A small image embedding model, trained from scratch.
Model: 64-pixel images, widths [160, 272, 480, 848].
Training: soap at rate 0.0023, 7000 steps, batches of 64, held-out accuracy 33%.
Data: trained on photos of plants, animals and fungi (iNaturalist), 5.8 epochs.
Rows from block 5, named by matrix and row number. Rows with one number belong to one channel. Each number is 500 + 25 x the weight over its row's rms, rounded and kept within 0 to 999. All counts start at 0. Numbers have three digits each. After the name is the row's rms in percent of the matrix's.
# r30: branch 2 reduce pointwise conv (model.blocks.5.r3.0.weight, 120x480x1x1), inputs 160-319
# b30: branch 2 3x3 conv (model.blocks.5.b3.0.weight, 180x120x3x3, transposed), outputs 20-39, a 3x3 kernel for each
r30.72 107:505479536514572500561501495503517494485501494538461495488512500507547498504467522502467511549483482529524503517465517505511529537509475492467488553481468505513463510464480500495488496505502575508493511538515492497511491513515503525532460538516520490492507517497507485512534487501511508484504508493539524513512528493504499512514515491484513529532523504530502518487456534516518475507522526514503481543502490496509452535489505540450509527541490519509483514516506502532494545510504494
b30.72 098:507480466504495480508507483547503502518508488480482507542476537532500456507490495518478511466496513485454487521529478531489473488475512512519480532505511523481509524518494537518496486508493503484486496483483484528489496504491459527470504520477497523499467502506538482468495541476502530535511499474453497485505500499537521509514527491465497471445483506515481500483547506473444500505531514522529492487495517526514488464491505549436487494464476509536469500522510529542483499502475482494477535523544483457532460419456492533484531554496510536487
r30.73 109:481461518485556537481498514494491535516489532506503496494483489555518520533480522485484529530503480560484505506492518534546511557541503498470510495514484483489499512488507511520492498493490511500525524495483501537492474488498499500523518508483503525474499487528514510527534474480459516537525500449540509547468505492496505529535512515520489602478502504543509581524509535483517534500506486501485541486494520497512487515499512508496511535532500509523506536500522484533476536483516461
b30.73 118:491523500525530475483499493491536486489483493489480484499471500508490480506518450475516492496504508500500471499479515530463516532474513499464554499467523513508525474477515510468498530457525503553502510504499490541516475508507487511477482504458480498480493487504499511470501490520520508493451511520488495530499540475463554486487513507495517468477516521507473471501487508482470500490454483538481469475501467506495467541453502499488480510477470526498490462507496528492509531453535522512526514449502497480485473496481495506450514586464489530495
r30.74 112:486489497482535474507487447515443533480457509496521490514467497505535504492509503520514508571523481492461509541504519491482492458502514494526471473527466506490500539507508463477496506545496489484469475442505486505511512538532470543474464527527476517466504462498490502535442473515504491466572479518510547474525484471517489520478512491524533481482552530491523491452517474498485496530475518569462490500476513479480476536499439527525514492509513485452467511501540567543541495492529491
b30.74 120:497472489498473514490506502515511523532494474485494477530483511478523524527503442524580527525515507493458461524510498513507493492488453514485532507506505478472466494528479515536510489490461488480528490469514486448449503512544522475493485531507569560505486486528505455483532484518483486521497509487502453480486493490486506533505517519496473519461543464524505518491502510480498514528520583511491467498455502534551547487501489467485490520506515502484470473489525527487474525511519512492440492504501489502501514527545493510501520502480510474503
r30.75 104:510494505471506564509542515501475524529509471528491481527487497535497553524480517501471489495476487556505464503486459522502506535538478517477496502474548478487478470516523488501503523492514499485496497480495501454479473500464466460482518427490483499563528516499486504509497463460495501524442511496521508495483512523515532468519481510470547520510491473484470525503507489463505548515494469444489553526519538506540494447480500510472486515525431483476489515552477499495482495474511517
b30.75 118:460474519484530479535520463472480504474525521503531507493497499505524503483506528452500505463504490520495489480532510508493504524485502515549506503465512504507491512528519532493483501483500499541505461427525564551534519463483501511473494514502485477509504521522493527472515488549481499524502513497492465521514462447508511511544474476479479507495534478534494475475492514516472473505455503509514504518508469482480516474498498519519488481499488460529495506524491504516505491508515491495507560526523469507465481468473522511511561519482497488520
r30.76 082:473494493498459487496450474463478489493497532466484512511488500500453522520504460469467492491494500504504474475454458474483523509489483497491529502555522471479495505461480479497505472483510479488502554492482516495510464507469481447466470485494475503496468499493485509473515452507502498499527492478532473482520504528459485533475489536480511508512495547498477545489488518478484484464469432496477481506490478482500492495481490482471532501490462502548535504479488478496523535471524490
b30.76 092:493471459519487481521570433517507508534465505532522476499504495519497495565473502494521489493514509491484455504492513487508487525439547513496518503504507502451518513497512519510500560431498501530463510528512507440529498467509529460507520540493510549471488526508500510498500502509523486436515548514505479513525505485482535491542493502512527510492441514504467508509453471513491489497520518496520536500527479515495504511501496526433519508494489524479484511506460506531488504551504529460500522450486540510520489536518490555487522514498498552461
r30.77 089:499501509494515526471474508481473477491500485540504495512492489527485522512485488514502520494488486502486522468494488448522439529497502483476471528506509523452508540512428486510504508516470505509520487524526618504501506477496475507484464485512473503504487503472501507542495461544476499529496488491498500518526501501497508526492495526487525541465479486522516547486492492505518518467473487488489520457512552451491522503525507474507438518539484524505476516492529474512532533536499476
b30.77 102:457491506525527460485515474484477519561502468493483512506496526509509467518476532505507472505494509470494509458517541527472515496483530504499516478467539503482516483505524468484522508489536519489517487416538522525520479505517537507492499481510486482512524496526488474475470553517511514470511503495487497521534544471492499506533510509487471488508507479542472491466547519492519485501502498499514462485483496485484516513514475472471536462492510505551485481503465474533486508458514509511521483477507542503493482491494510513496487498490527529522
r30.78 097:513538534490535499545456480535488551504506551496493479517476492484518506511453534530492514541478514459494519533502515482474494462535517531513462482544520482519540532497501500490490496508469495499500440533502516522480501530516500500535496491522528509487517480478468495547489493477511501491506478502541522504487522502506517515499489442517500466483506538501493448478525489498543498515503482492488496513515539473512497542502480493530469487527502514456488496524502571509484505493506522
b30.78 096:473496509492521507495510477453486515469475488480530447532489518486468518469511520508510506490501529499506500483489487522484488501514519478492482485509473486510487474484504497483504518474504459505480472516486558511487482487485484420533486514480500519517482456559511516470463532489499477540521479521516549479529487517537504524488450488509503478505475552515528450518488546476501510472460508474495508512472476519515474501500509483538451502461501489508531493499487485486490456491481492522503564468486480503488457521478455543454496495520490418535
r30.79 107:516435527510473515479550506494475543506487498521486506535511488515518514543530478503493512523535547522505498491476557503493514522506508544476523539479483523504494499511512478540491516530471524487511522484485516481500500539517560530449486500506488512540520510531531509512534479527518532541519510483557523493528520537528537480492497576534508559487512507484528550499490505482530518513521520527486535513494533510494483493470491526498520501542502502492496474492543537510523501490468495
b30.79 105:469499540503528504479454450477507456523511485488545453500534442484513478516493508481517504515518541482546484500502496531488490505508504519505516525470480529511474524503524489472481536475531514518499504474522463518518564476476482522493461518492482515491517543523488540460461489508520514590479529464490466497509526475506499481529510509517492455521496503472503464498552518489512537514535497512537556504470507509482508510495494499522506492523485454522500490499480543505544508455521487489533475507520479457480485538484458515523503498499533492493
r30.80 113:476425466464536490487512509529503484492470473525478490463476524532541534484498535506497479539575503521507466548496517467498517496532541489489500517470500503513490521478462484477501529492438534467515485474466456496473521544516489526493499468492515476508536503500484483508478495562513531502535474493489539496520469501489533518520468514489507533443468488516558529506492548463523517474517526553483498514484539486474467518514520479513505489500503512487518505512593559514478496504505556
b30.80 127:482542480514516511517454474504492525475497511484492477501483476485510454517490513488553520514479532489472492517465508469510454500495480506450520496519457533535475510456514466505483504524506496503502498511451509489474507487491525509513509495467469511512509522552496478458486503509484508545486493469463493475534519517498476514511479484505534482525510479493521494527515571494464520495494508508524486478515454474530498490508518513467463484520515515499500488467492523479547457515470484530508543515512503496502492516496477523501501423552456491499
r30.81 104:469512550476476560464512489505481503496500523489530491489447499484490502508500493502494451482480519491493539481527505554498503591498548478463551498471504561513525489512473483529502514479517484458472503499454522535469510421508547495509470508469502459476521489512547448484474493486483450525483491459539501492478456471515549496531474514505471565493470523518485473474443490465488516440536488488489546497473544509531550470462487541481476532491504553516487455529481474513493501549509510
b30.81 108:490473497506498471496553491483502460501475492520551479519465491503527498498499490514458539528492492521462474502545496478516509497480493457531488506526493516493503507496483511497480525471483473530521470536525463469538484514478473501517538495500514467477517482477505481493488531501478472494504526469485463527486520491530540472500486498542492518533467541524477488496503494486511469476523463492517515498500469520485487513476483463489493480451493515520535489497477475540467506517490515462523503517480485527545488550479514493527485441515477499499
r30.82 082:511479524510485465493517496530494528488460479511495512484463503489524521494492522490499482522475523497509464511503480495488507515492465538471468511484469490517453476496518477501490509516486509485489494493483500452485506524491512507472494504498455530505529507521482502529501498458484480469474486483475511487459494512491476443527477507465501484488521516483480469505473471471504515475522527476486492495500528515483492476506494497499513515502493459476510471478483508501528491505520539
b30.82 096:500475499520495520527498496459465513529483488502485494479515500460480507552472494456477551516515519490503507494476500507493497438485533501494510503493486490473518441515521480505473503488517504503479480486524506465496479484497520447506484490521497480494508479503532493516486462526492482501529482473489494487504485530535507511509493522469495508537475497484531496521436500509484549533473517466479523475491523474450525544501512475485481465498518512482492525459481479483502514490471489490517470502499511524530484551453522493521530508484514482471
r30.83 110:486519471481512487512507463520467487493482525532521475503457469518531560499483549505479483529490503540509518547481504513492560500527499515474547531472499506515524479473490465483523508495527535470486483477467525525479505492485515469496484478467496469486516478505475457514483461509518483510465473459508545488489499491517471517510472481530545515550520479510457487463531540458492522510516496472473517500502489481497532495472521519470535513513466441479553562480550527504500548486477482
b30.83 107:498465460482516490502488516539475473470509496487467509529509506525470497467520493532544556475456461462485498515538503489451516503501484517499512533495504506503468510482498508463534505524517474534485492448531482504509482498500489520511520492492498495502452467495490518505481476497481498473508526491493475490512528502527526476512499474492498460481504473512461507515478507461457521537451490489527477495507536538531519482437507463498507516487491477496492453467500516540533494448509509478484527473494515450495448454506475539482454521467568468530
r30.84 105:475505488508480502501492508446496467487502475495505495502497437496440481478492471466512518435428503501499487459489436507492511478474443484496474506511512488493484487503498492518473498451496486498475481501497507468495427429433536397489503482509482499514458504521515495477486490437495475500436518501505460479507510508480447449511490504500478494523443500505424486478521463520481484480494442428493508483517512483498515448504453471493475511541489570466468495548496513506483460485482443
b30.84 086:512482513556486505453457501466456529502498461483522498510523484504488528480519512471466511476511502477465521533474459516485513493499508547493462482511503474517516516477500487477514483524522523474487454501462506514484488496521508492470493497491480474522486518447497508479451502504495494482491457502544547461506483545491454523471485464510541493508528543498484538548463499449472448500477483473537445531515507478476478497509514490566505491499518511486527490489483522468449493484495494523509485527522480486497511479462477505487483511501473431492
r30.85 108:521515478473535485525495516511479588504538491494527484562509530516490490494505527518506556497525500509476474496508507419556473493525502520489446507497496448500506484466501489503509523491454517523481483482508457465518514529513490517482503427529496498518511465500483519486490478522506543501507448501510524502534538546541506498482476518471463521468496517521530498497523499476512512515489483509484466474491493479571481492516512513485530503507464504534501527507505494550485492511522510
b30.85 109:498549482531491494484475526524487514528520528505494512498483504503502513498507500463521446492524505533515482487487515473493564492555510535503517469491538495528510528511512455500508470521504553459513467501528571573465506482515499475486472491497487522487491468489500505527503518540479476512518497491456521494547499495476506495526497523481487496531494475444529515504534482505509516497512545505523467503476477513437514473526526505515525481507481530518460509446490498502477504481513509531522514460524477482498477463467464567521529486520485495523
r30.86 066:484455506505556523546472461505513558507481509534518478531459478495516532480531489529493473521472458512492511471540470595494510514519476494499456476495475488505474513477478487519532505492474484510461494475494532460469498503494515512515505488507484493524491511528468458483506485457500491477514500476510494557491475477485497504513491494517470500534521482501491465489480476464489483505493522483496438529528532548514496515464507500510511486493512487509487524508487465481463453536480491
b30.86 078:499456517547508460495533516508511477477506510500490505488467496488468490529532494519506535519493519512477521512498464470493508556513483483513511514483471512514469533514476460497501475509519469503479507493516544526504501503491501526454498465490547492499515471517515463532463500472511486538493518505522473530537488479505559472472464499518520521484531509493492550506513503454475498484506486488513519505505522516466557483494491518494521501486514478484471485505513493536493490476501517492481529488511500494492537473530534470509564506549493559558
r30.87 104:518485525485531513564529473526545505491507524502495453484517497507524492508474523533484466524512495535514503544489535521514527486524526505506530488487491487530512549498540531441456491551477485506486517486506485540515493494514487549516523524481529483507489482478550508448505531513523475504484525503488516535524502507509481493555514475534525457524539506524494531508536473521494500543489538547509506503523471520499530512486538518485524473475517468496503521469494445494525473482488506
b30.87 106:476550460512497513493548506508508511446524525516488510513504495502487533506495475537504491486485519508528485526503526460491514507514456488488491491523493524515505492509517498487506511517514500476484525525504512489499509497512467472514500459531531495500452498505506504538476455512479515544560552521470542492505499490509542555476526477497483468545503464466507502510476511499537483494502480492485541485523485524532504490521490516514490518512475479468480497523496555515511492526537499487480474515475457503460496487475474527521518520553520494501
r30.88 097:476460477450495538482512521501528480499500535490520512506519495523510514479550504524547505499466537495474520517502507448518548519498530527542509500520521387484498525483530497565478562507488488496497508465492473517500488478500507505519501484526509558551520499521521522484492513484514480528483488521527510498506492524490512485511481504498491515495525574517501486491473464472463519504494506482489521442482523510509477479519508526433470501508488464506502499504535524519507467477504535
b30.88 101:475531533510514484489509464470513506491454490502484514518482531501484483515528471502510515499523494487509518493509481521517510527500488493562483466499508512514501467543516543519506524488466490517507523489446502512479524453475462485528501476468505470498488504488498490468451479570502508445489494499499523541539496482493427505512511486495495472528529473498535484491508512475524516526500513477426492520524494504515472476534511476502449477490500442507501526499470483499488469511496523521489468538543457487456501495534455486525506488476506503482
r30.89 101:534481528450480474488486481520459516510509513494537484538507488505495529514474502550487516522468494490487504526475558463497509512508559527483481519520491512470559512471490495509478500540494515497494494494479467526501491469493490511523471485547512520472471488493518511539483446507490511494504453455520519493470525519501502518466496509512559524482491537511488489454494494463518472534475499530475496477490485497462497478512496508516514519511472493507465527511589517549502472526510528
b30.89 095:502553486526515479460505467539526486488472487449477474505549519435504480501455528549495538522543502432488482504514498533497539497493487517565491507493497488475500469542530506493468504458520478464510496508482570467493470489487497499543456502503494525508516493501438499476507551502496493529561517477519536502534507503504519511549536520470510494501498486501503485548556518512561573499529506490485471468503520528519506510476510469470520484511493511517514452517500501488497513504508465476514525500469486493511539526473476520510511557499502487485
r30.90 073:510469540438492481513501499466524483494507489530494472489508498497476481478453458499485523497491491495521491490454495511496504497499478509479503495526507483485495570485503521496454480484476463532522514497512527481525464480467524464462494516484498505474492486530521522515551491484497498496518501466519470520566523503513505525484516508528505531457521505499502526483450528521488477561488502504505464481508504504489497541527507536566559511502533546496513477504444492496495504515479457
b30.90 077:522510488508499548544502475527459480487509505502478500506490501543519482524498507507509476479478532452496532532507486536479458472475504471498505526471487475456500514493483506474493517503484502470531463452445464544515527515526493481473490534442533542477460475478467497549519512453472497512480474489518484507538493549491484513498522479501505501526507534515518476503489507455488500459492482499508519519528487485543480494492485481485529485505496558480492534507507489509504515481486474436525515489436591499515511485502540489474450475471522466492
r30.91 086:538468514468507529529468470484508562462520515530523494494515532507488503499485492550489503507532523511546498514492489430498526485508479537505486521511494511548518488526546473492490519500449533481520483469485497461483464496448511500501473488520489530509548492536495529490436481503546491511506479539515537441531514534491470489525505493513490517451503506537487500481550506486542500484484498492492480504495478456534524474505538507458539521483483526523550523513501533497481503512490525
b30.91 098:504510496500516500517504511502498517493498541461437498476521491497526481527534480488503542499510497488524483523488507466510481494499470512522499512496487479488500518491511504501515491506482522493498513513451480496455482443485551544455491456526516489483495541504510550482553554494476498482505469450508525451475482522502476457493501493498482477505511469496476496475483494495508497511505509487485509475509477529510507467510531475497458506509499504551509511493489543469492481493525472495507566516568450460492524514425510539500471467518455461518
r30.92 095:482519533484521470496508469509461505469479488489497484467464520460510513481507504529530454509547486463515528474478566489460479452494512493512454514490491480516520506495469463495499497483510501448457474459484529522467532554520497504510476491511521488476514514468458475455452490493508523490547490507513509463534462478517543491452451447542471442491488479501517443476464529450543490477508508486489454495480506515483496502477484513468458511493529446461528474485523500451494458501481515
b30.92 089:482494487489496548535482514473538511518491493478482516498450514482503455515515496494503501526554481520511548523551471504527475473490550518521470456506504457514524501499485477513469461513524484484512491522481478494550495517528480473482475487447503512512513527502487509509511512507500509493509513501490471503462489533511534516483471498488528466498476503490520489500516535486579483505488515500508489521483537512489498530550427486519540499494517493503528507502490504520456500508466490504514478491526561522511494524493480505514528502535540479510
r30.93 070:506505503507496493513526490486478520493488490520494459467459442468499505525433482439507485503479481491494497487474499528485496476483493490478510506499484492486498511480499472475463480504509512478469498491475469489483513490484534490516503508479502466481499502501495486462529472498464478487519503488519493472457470450528536464500463483542488466463500499507490493520527486483480482463514527499518468450533517504481495488501517479433463480481495506496498467483484522429484476507526473
b30.93 071:485517499481466475475497511516526475500485480493472573530489470537497517516517470552470461506483534517498520483509482503521457509507497509492479509513498503518452515471559506496491481518488492482538531515520524462508505486471479506476527530527542507481468529468509486529498507456503524513491524513505526471482513508472501500496507507526474533464458506508489495509498504434496492500491495505512489513492458504512487534507481503514514522529520474489455506477490505483517503474510533515493503490493476509478469500509499530497487497500498534490
r30.94 095:529512468529512496514489511479484524504499460499503512533498511502446522493500496458510544478507473513463485501520494493543461491486495493482431485471504480465482496512511496471481473515452468535510482536531483484521487484494470465537488468499486491506472485497457499534513463475466515494517448469512481490497552501504521519500532505530525533504493475512526542491468463510476482520485477550472513483501505499543454515535481474513479505522484475505522517502493440517513533478487475
b30.94 097:505490521524510447486526560493495539522534504510478504487510501475546490523503480459563485497507487474514482492485518506501559504484532542475485493534536453513529527505483478506526541465541532535472483498518480549514472514491525466508513491518467521496509480535519459476509521504514529519507485515510445545582494476415542570506503511492513532506485492508497511491534461469521536537494500515505493491466482493513524480535515500464521483471512510523458513511534535491508493489536495497497507490503489506428454453497493484532494505459496511538
r30.95 111:506473479498482494512509538510495516509552515542488499529527533523500524510532528522520503499528542506549498548503491459495533480521492504488528562504511492532487520520541488535519506503524515487520493493496514479511452502475562475492514478513482508507543540517539508484467514498519509535477548518503519468559517521502480501492486495493469506438478505507485530515516526505493526516512481467502485559539500513509507477505509485529539545506455508522544538534550551542501557495503523
b30.95 109:512465486498527502512469472532484493495502509513500490552519482501498496480526522505495486483503496508531502539471484511521492491505504518504531513494495485514508503513520503484522480524524494480456495498528520551501521517476509550532513545483513492486480471512489562467479480548510537496493573479500498481531513470508454456503541501521474493504508505552494506496518508460468475519530555478494522474518540503464496486472542493520480536492476475486533496501472488482508516485490528477517571544518505463555440479443491537507504519517509504472
r30.96 113:528478488455471465471515509490522468520504521494500503492541487510478476487507475518530525496496472490445475507495469541491493472489523496515494465518484460456498477473528533497499496526453451530526500435535483496527509506497470514496494487547485539490489473514523531515493541471487504475510500477494482518492522495542499484502519503497512494476483512498496502532526473545510467499472533490522499470491525515482476501532518481516520497506498539488465509534482533509511461512490479
b30.96 117:485533483481461511506478561505487519469515532495490498490501499504534440504526486504513497464492535492493517495496506483505506476498515504528494495502478490532486499511462447534471542483500510481485484512483481493482502493487486471574482500485525493489452505558528497511540473488523494547489478499501519504466506542502523523519471480471570470481524501527483490571463532525491502489460497506508511497535478512505490460508555507499544504548449486462501505503529522509506459504493524486520526496509451431459498506495509488494523502561497521478
r30.97 079:477497482498479549488501474492477479519500485538497459489469483547503555523484527475480455515501472515515480558451481502456517491518467504477589531487571510529520481515485485496489538469519508464481483527474480497478464510481467450501498526501506469512534525491506466480485477481492512529484528480484510518497466507493476517513494502489526514500507503476482520452491498458453536471529476474508530540517536518521529501472506463494473472492489495489483493515536511474455465474465527
b30.97 085:471518524494498540505459477483481460517512525476517530476498512507522510499466481457501539510511521511481486525483482491500486481486522520499475498485482506470526535465486492474506505468520508499476485491521535512527542467489522503479506450527452501488500558513503473504494439543524514517447504529461510504482543497476430530440545506525505508502486466468520519508566520493510526452460519511481506475468518486458515521505520528482510472467530507497514484486516539482506502480499524471505537547460519500444506495501494487551510536531502488462
r30.98 098:487520499564512529475517508479512490499483478500522527499528427492486472520490492502485507490456458474456514480508465579491468521478484481484537489520537542478507519510482526488520486442510474536509529527527522511531477531472544495504498526460500516477465512533540508463540488476472522488476545514468453486518496463548526487460541489493509511554460501486493483494484502537492492492473471469491541456477510574528551508507536467474447514452490482501495511503476542514501494497502524
b30.98 103:475519485451532508522464486485497544520465522514521457540508469481471518529461483494500506499495496485456485501529453494517507506502494503516471514515513502479505493548457490532515522478493529504479536468499504471480504491496524436503504497474505491480505481531469489481482522478505518497504507509478490489488508522485511520531459457492550518490485527458519515541493489505517490482482505501554541487448499484513481509484506502498473464526517489477493537500475508507454512513484477477505484460509466403460587568490483514503553506538476501450
r30.99 102:528504494510464492475527525495498512503493491479527552543528515451451482485534479487514532456517489454552492455507528477475459460471503530511533520483526532531544514511490493464561501494523479494485461488536502486551530484498464484519506452501501472479478522495505500503474508517550507475502510512479478457509520504545520473522470468535471448484461484525487462499530500523531472498462468492495518514507485482514550496514505520483482465512481490492490453462535470524520503486461503
b30.99 107:497501466516517479490500501507515525494509483477459502506491482470479560501478548504474540469494481457489527470511470525486506502483526517511502543491506490456512497493505528476503469479504525516473463508502461515534500499501536502463475501524516466537502506479472480560516495502469464554575413495485527495522509467479498505512480528526488489472471531514496494513543480512520524558482507473522498514493507512483500517493473467424575525470514509520475491489519485539509487480497473485517476513519497457533515514514483510487482483522493488535
r30.100 106:474485488486478521481474461477503544470543543486469470498473512531479540517481528476499470474505531545515499504463520479501483516509490465500565487508511494498477477501474456513473472493496474466451517488474560463479498458478546497483474486496468460540502488523506449488470480494483472507471501484513470449514452517448451496501475510528489525479482526500486519456510488468490535485503476490464545524491442485579508461458485505502542553506464528564605515511514509470459540481502493
b30.100 112:521485472485513502483476524518467506477484517509537473510486498507506489496476495505475502482498491511478517512488481446498549527461511514508505506518492497474515495484519507510498504486502509525468555501531463438472524447520494472472503543500501468500511516467522508505498497604475484498515483466513425536472528455527485546528477487523508489516464462499508492502527470503526509529505470463507463536495499502489506494511506542470507511504470502523480487517556527524501496491503476495513521495481513436512513487458535486557483518509480484523
r30.101 104:490487536556546500485560486482489556486506506486454517508496484467500532514533481480507500496529481470501480485508491525507483480471493472510480500488489535515472488512484505511532488519496508495465510530528525476526467497469531489487488511489475484489469505499455521478461495491494520463497536490548491448504485500535543441446507485506445489517493519472501500501503508522475481484519524498518489500501522520525474502504501553542526492475580521461472489542543476556535448506509521
b30.101 105:474470553545505463510507477507509516562554510455487482528475505466490503456509476508487496517523482510477494520511492508504526471496517526525495496517527455524486495490510487502540475502501481538524485499494485490446481543489487487548489503521523509518511494507507475491478475506521525498509478513517458518511483460504505516516514469505547536482484475488546500551487496487535495463528580552511477469473513478528497512524538462500475482485507511527514496513486517520499455503559493496481562543479446407395493516517446495499529516511501487506
r30.102 075:526484465510470515501497488502444483477458458499512500502485451495543517513492507474461531526467475480485446532480480497504508503496492510451478455478475491493505499489515507510483502504524504502506476481506486509525504506508492514486490533515474495492495455476504466487491471467467517491507516484494536476473535499514507490484494518509480498489519463512468489479500488488451507517497491481495526483518533528461500489472525477508517496493526493478518554541542558491503522503523522
b30.102 084:539492502486484525472484475490469512559524508509493506465504517394496518503494484545453494493466504517531500446503511439470513521471524451496521466499496503490499483472475446511497481517453480497560514470529564482519518463516499495488499517493486509532510552497512500503538506457470475514479504484549487483457498507548467495517506512517519507464502478537462502481521510466501510534451510523516506521498505490520477498544494510491545541482506499482514503459502478490504467520478496533468506514483530525519466517540526480477455497494527528478
r30.103 141:476532477501507500478555490502530486493508503497496497470502512466526503518512498492512479514522488475510493509529501514472482482490509469522548508489510481499517478502474496473502473521510522486491481500488495521483550493533468538479503511502526467454495513440498472499481512570498517497528504496483510502503483477536465503503471471550506477513503494492532504513536501506479498448525524521499473503484460465506548503468450492542561558499538515561571496541487497505502498494492508
b30.103 144:498491526456470530495516504488479494477487518471534497511518469517483492494499481470510480494493500502544566517469499488500497512539498498499504516500498503509500474525508513518497519501478532553496518504514506464470511487504462467507518519516464519500480483496517536595506510489498480499515476508509504543474457499500498484532554478539502471485497491464497559486471518461528541465501492513506477507517475479520469465471514490549607509485496471468498475553560501512470489499505498502517544446492544471502474522489498490507500488505491488512
r30.104 116:471521499515477472511515488498484514527464473554515496464461476476501517492499509476477462492493500473494481566508498540463529474469547459494492527483482574464525486524490465514498513485495473462477473517476488550489520492508521490523514476474521484464502541516516472510506469523475517478502510490506497502506471480529556506540478467502524488476453474500500469478518499469492450464508537514487462499555549543489501471468488443487471494517510498483492457525540525478461467470481482
b30.104 104:488540523496469511511479481477477503484502502549472499527498430545497526504491448476516517503500502519506509531484524505512490494487480531507486469528502491519446578452497513515501471491487531503510496492489480483493461510509476481492525488522479517500493542503521472495503457543535522512456504499483564540514487511478502478483497478526520538474499463494527471517507567489498528503496479460502465493488475506470505505517497525486482493527486478481545543464484505457516477536482490508485509508465480514460538522553508504475490498508477535523
r30.105 108:549437461488536472477524540512501536555504454520500514505550519493483496518482498512494558481547500475477502459532527498503473501497513535497471512473491495506507516452544532492494505516472490542507488495543475492547513527528449547466520503493517521506509510501470513524498530531485513537523502484472503502550536480555514499456533538498543488469496471516523485534539519524528499522538538510554521506493528505457520491518518504506470470469470479500529549526508477512508508521508554
b30.105 116:466473525507474511540461486492493512497517476445544522495508491471515505510492514486528458480545524494505507484483499464518495524472497487528517473526533473458515530478512474522515512454509491514498480516503510462496502496518490524538501498497468525500434542521474510512492529478547514514500488459508494486472505519497514468514504559513508497456528475442510488500486511546481541506533548499507499532484490532476480461557515486459539450515486482488546525501517495479534500520534499429511520516486416508430532508503509525480554451522481485493
r30.106 054:508536517462468449493476521521531503562473560500493521484503536458491481497521500531476531493498491456469520515496523479481478460495540511483519507546459483501521509478494504504518512506503469535487521463523490528507493513509523503500541487473493476491512488506507470469520516494506497473507492515514508557482513539534496522501494425534523436495509542476502433546527425523521477457534538510521508481514512509495494506528494496524465486520496508479455429503490492519485494479491509
b30.106 069:548517502481478515524505529472473478496509538501498463447484496527460490465520472462468478493494515499502488550462513510534535491507470504483494491471497474453487504468494500500501493442527536487495505493510512458496443523468518482523515519453434517459513529499488505528527463519437486472514496477587487498422464509542471509472529498494507521477485516503492505529522510521481465524479462476510516484502488515439451506505528475489505479504515518476490464539505490498502477504516509529496518499538516521510509489472523466453504455519500483541
r30.107 110:512509490453474529507517499530479496475544503501563491528488545538520520512513527516470506501530533528481491506478517483556537492537501522467532505475529478499526493455473478489490539521489519470489516471476459513491514500513486504536469497492525471543542517459481450498511500527476571509513474473529538525503501527554510515509472563506491533479514499565514552487496530480500554489490540499496524479459536464522519491468548528509541483470500496519523532502482508492480523453466532
b30.107 118:495514506486522515537497498538497514479490535499484530479519478509530518505499468498478520513500477513503516495469514534478542513536517479499507520487547530520503475533488506475481516532507518499463503449549475538538546489510514490473506485514523491512514495506532534487467504505536504465511557491509479490456561463530488534472498543511512482467498483503500460501518508544479479502496498484513540518525467528456534532483494511474532512517491514506496545470526533481523509490524506491533544487479522492467491518461468485517488514484531486493
r30.108 095:477551529544504486491532514527462504511469546517532488479493541508476513483506506506509511480488510511459508477512519531521448523506502471515520481534507496484528483494478501504560502520522461498509529517519460504505516535540479523511473493521478501488508480509477532527521495459494501478547442512508512502482495453546543502524504514565579510507501546501509483518495469525522480478472504518488478495480529473495538492527506443473503485506474498545526497456495536526480507497526546
b30.108 099:483532494458526551498480495500458531473549497492480489507498503496470505474515505482492497478504515529494488501529485502486543511452464497475497496478526498464520498480496490488496491481497550498484489487475453491501485465487504511517503474496474500472524507485528491530485476482505460523490522561540452519472502529461477437456494515497475506477508508499507487463504534491497479443474469531497490496519515480504478513486486531473483492498498484525539491479506470497505516476491515494493470536468375474428553550493478487495492498570446507464
r30.109 093:475464483487468516468499532487525456570506462499504516467496483494481478495530481467472520490518521488514460512495489485476514530479485493498523505469499498542482483488483521536496497481466493522507501433504471468483489517485472482439558470528475518507505537507529499485485493498477469484469520471496492504494502498492462478496490500468536509494490494461482481510523461491474502469527494472513479487515505500452524479483465513470499530541472486516518521510504522487510527546509503
b30.109 099:531495517504513526500508503504482447444521492493476479478525485472487522515526477459466525514499465482492518484509490512502514504501503495508484529466522503551470502497533527516471515504482529563534482475515524456466518479497498514426501491508464462500513504455491516485554487499494526468489452479529552505515508529504483512471488516527486527490511512529507506522508500523542478456496505477485535487515494462507501465503454478495494506463525475503501516500498450494512476506502503538505476495515507458534447478542516502495500505452517486516
r30.110 066:478481506482511495496452471470504452468476509568493514471501509478498477479523471514445484515531502505552476537496498510482523510474501502431483576480477526538484467513486478498515494486478553494484460458491523480519466502492492490488491486444514486504488575512560488500510490499474499497507500457496501506488515496501536475537487491478503511501469534478503473475543504482523477503553473501473476539524504502465461479461519509462529540523476476512526538538493471519515495531499464
b30.110 082:509543515519489486521519527512473515492527486501526507481483517488553443488517515507459534525497547475548459487510523465546489498495521447529507463546452488524537432526475452527491503491556435487525493505497533479508548481495538481501513515506511469493521436509503532499505477548528503493479475454534530511499512480471490472467458469514537486523475510503527526514539464496459512511476533515566492491533507515473514467496510522525477538471531513516488488503538472546480464485513516488489495523547488541533504500495548478497501510494499479476
r30.111 064:522523540518493505478487463494500520493519511479507500527478510490489510483530477490460500505521540493542482467501547469504515503497478484474500545493516466507481539543512452545516477521540529477474495522497568470505507516505516499479466511482493463528482528473510476477500523529531491491544548507509492494554521533522531493518487541532502485521520513484492480472568515496548487508525499532462430518551497549518501509434505488493536519521519492475483459472494526491513466461446480
b30.111 073:516512527499522523490484449500514514507488475503524506481526473480520456534517476475511506516495483485501553496527476497448498517469524503491513508520482520508503479494460496502475489487537546462539486491507500531466527523472512477539457506543504493484506467469502540525493501518474482526477511514510529496476510541489480497511496488538533445574533477494515513505503547487509532496482489504513450527509491508518491498504464518484577492480491510484534467494503520501456495499509521499513505533495515532482503508513503522533474454515447510503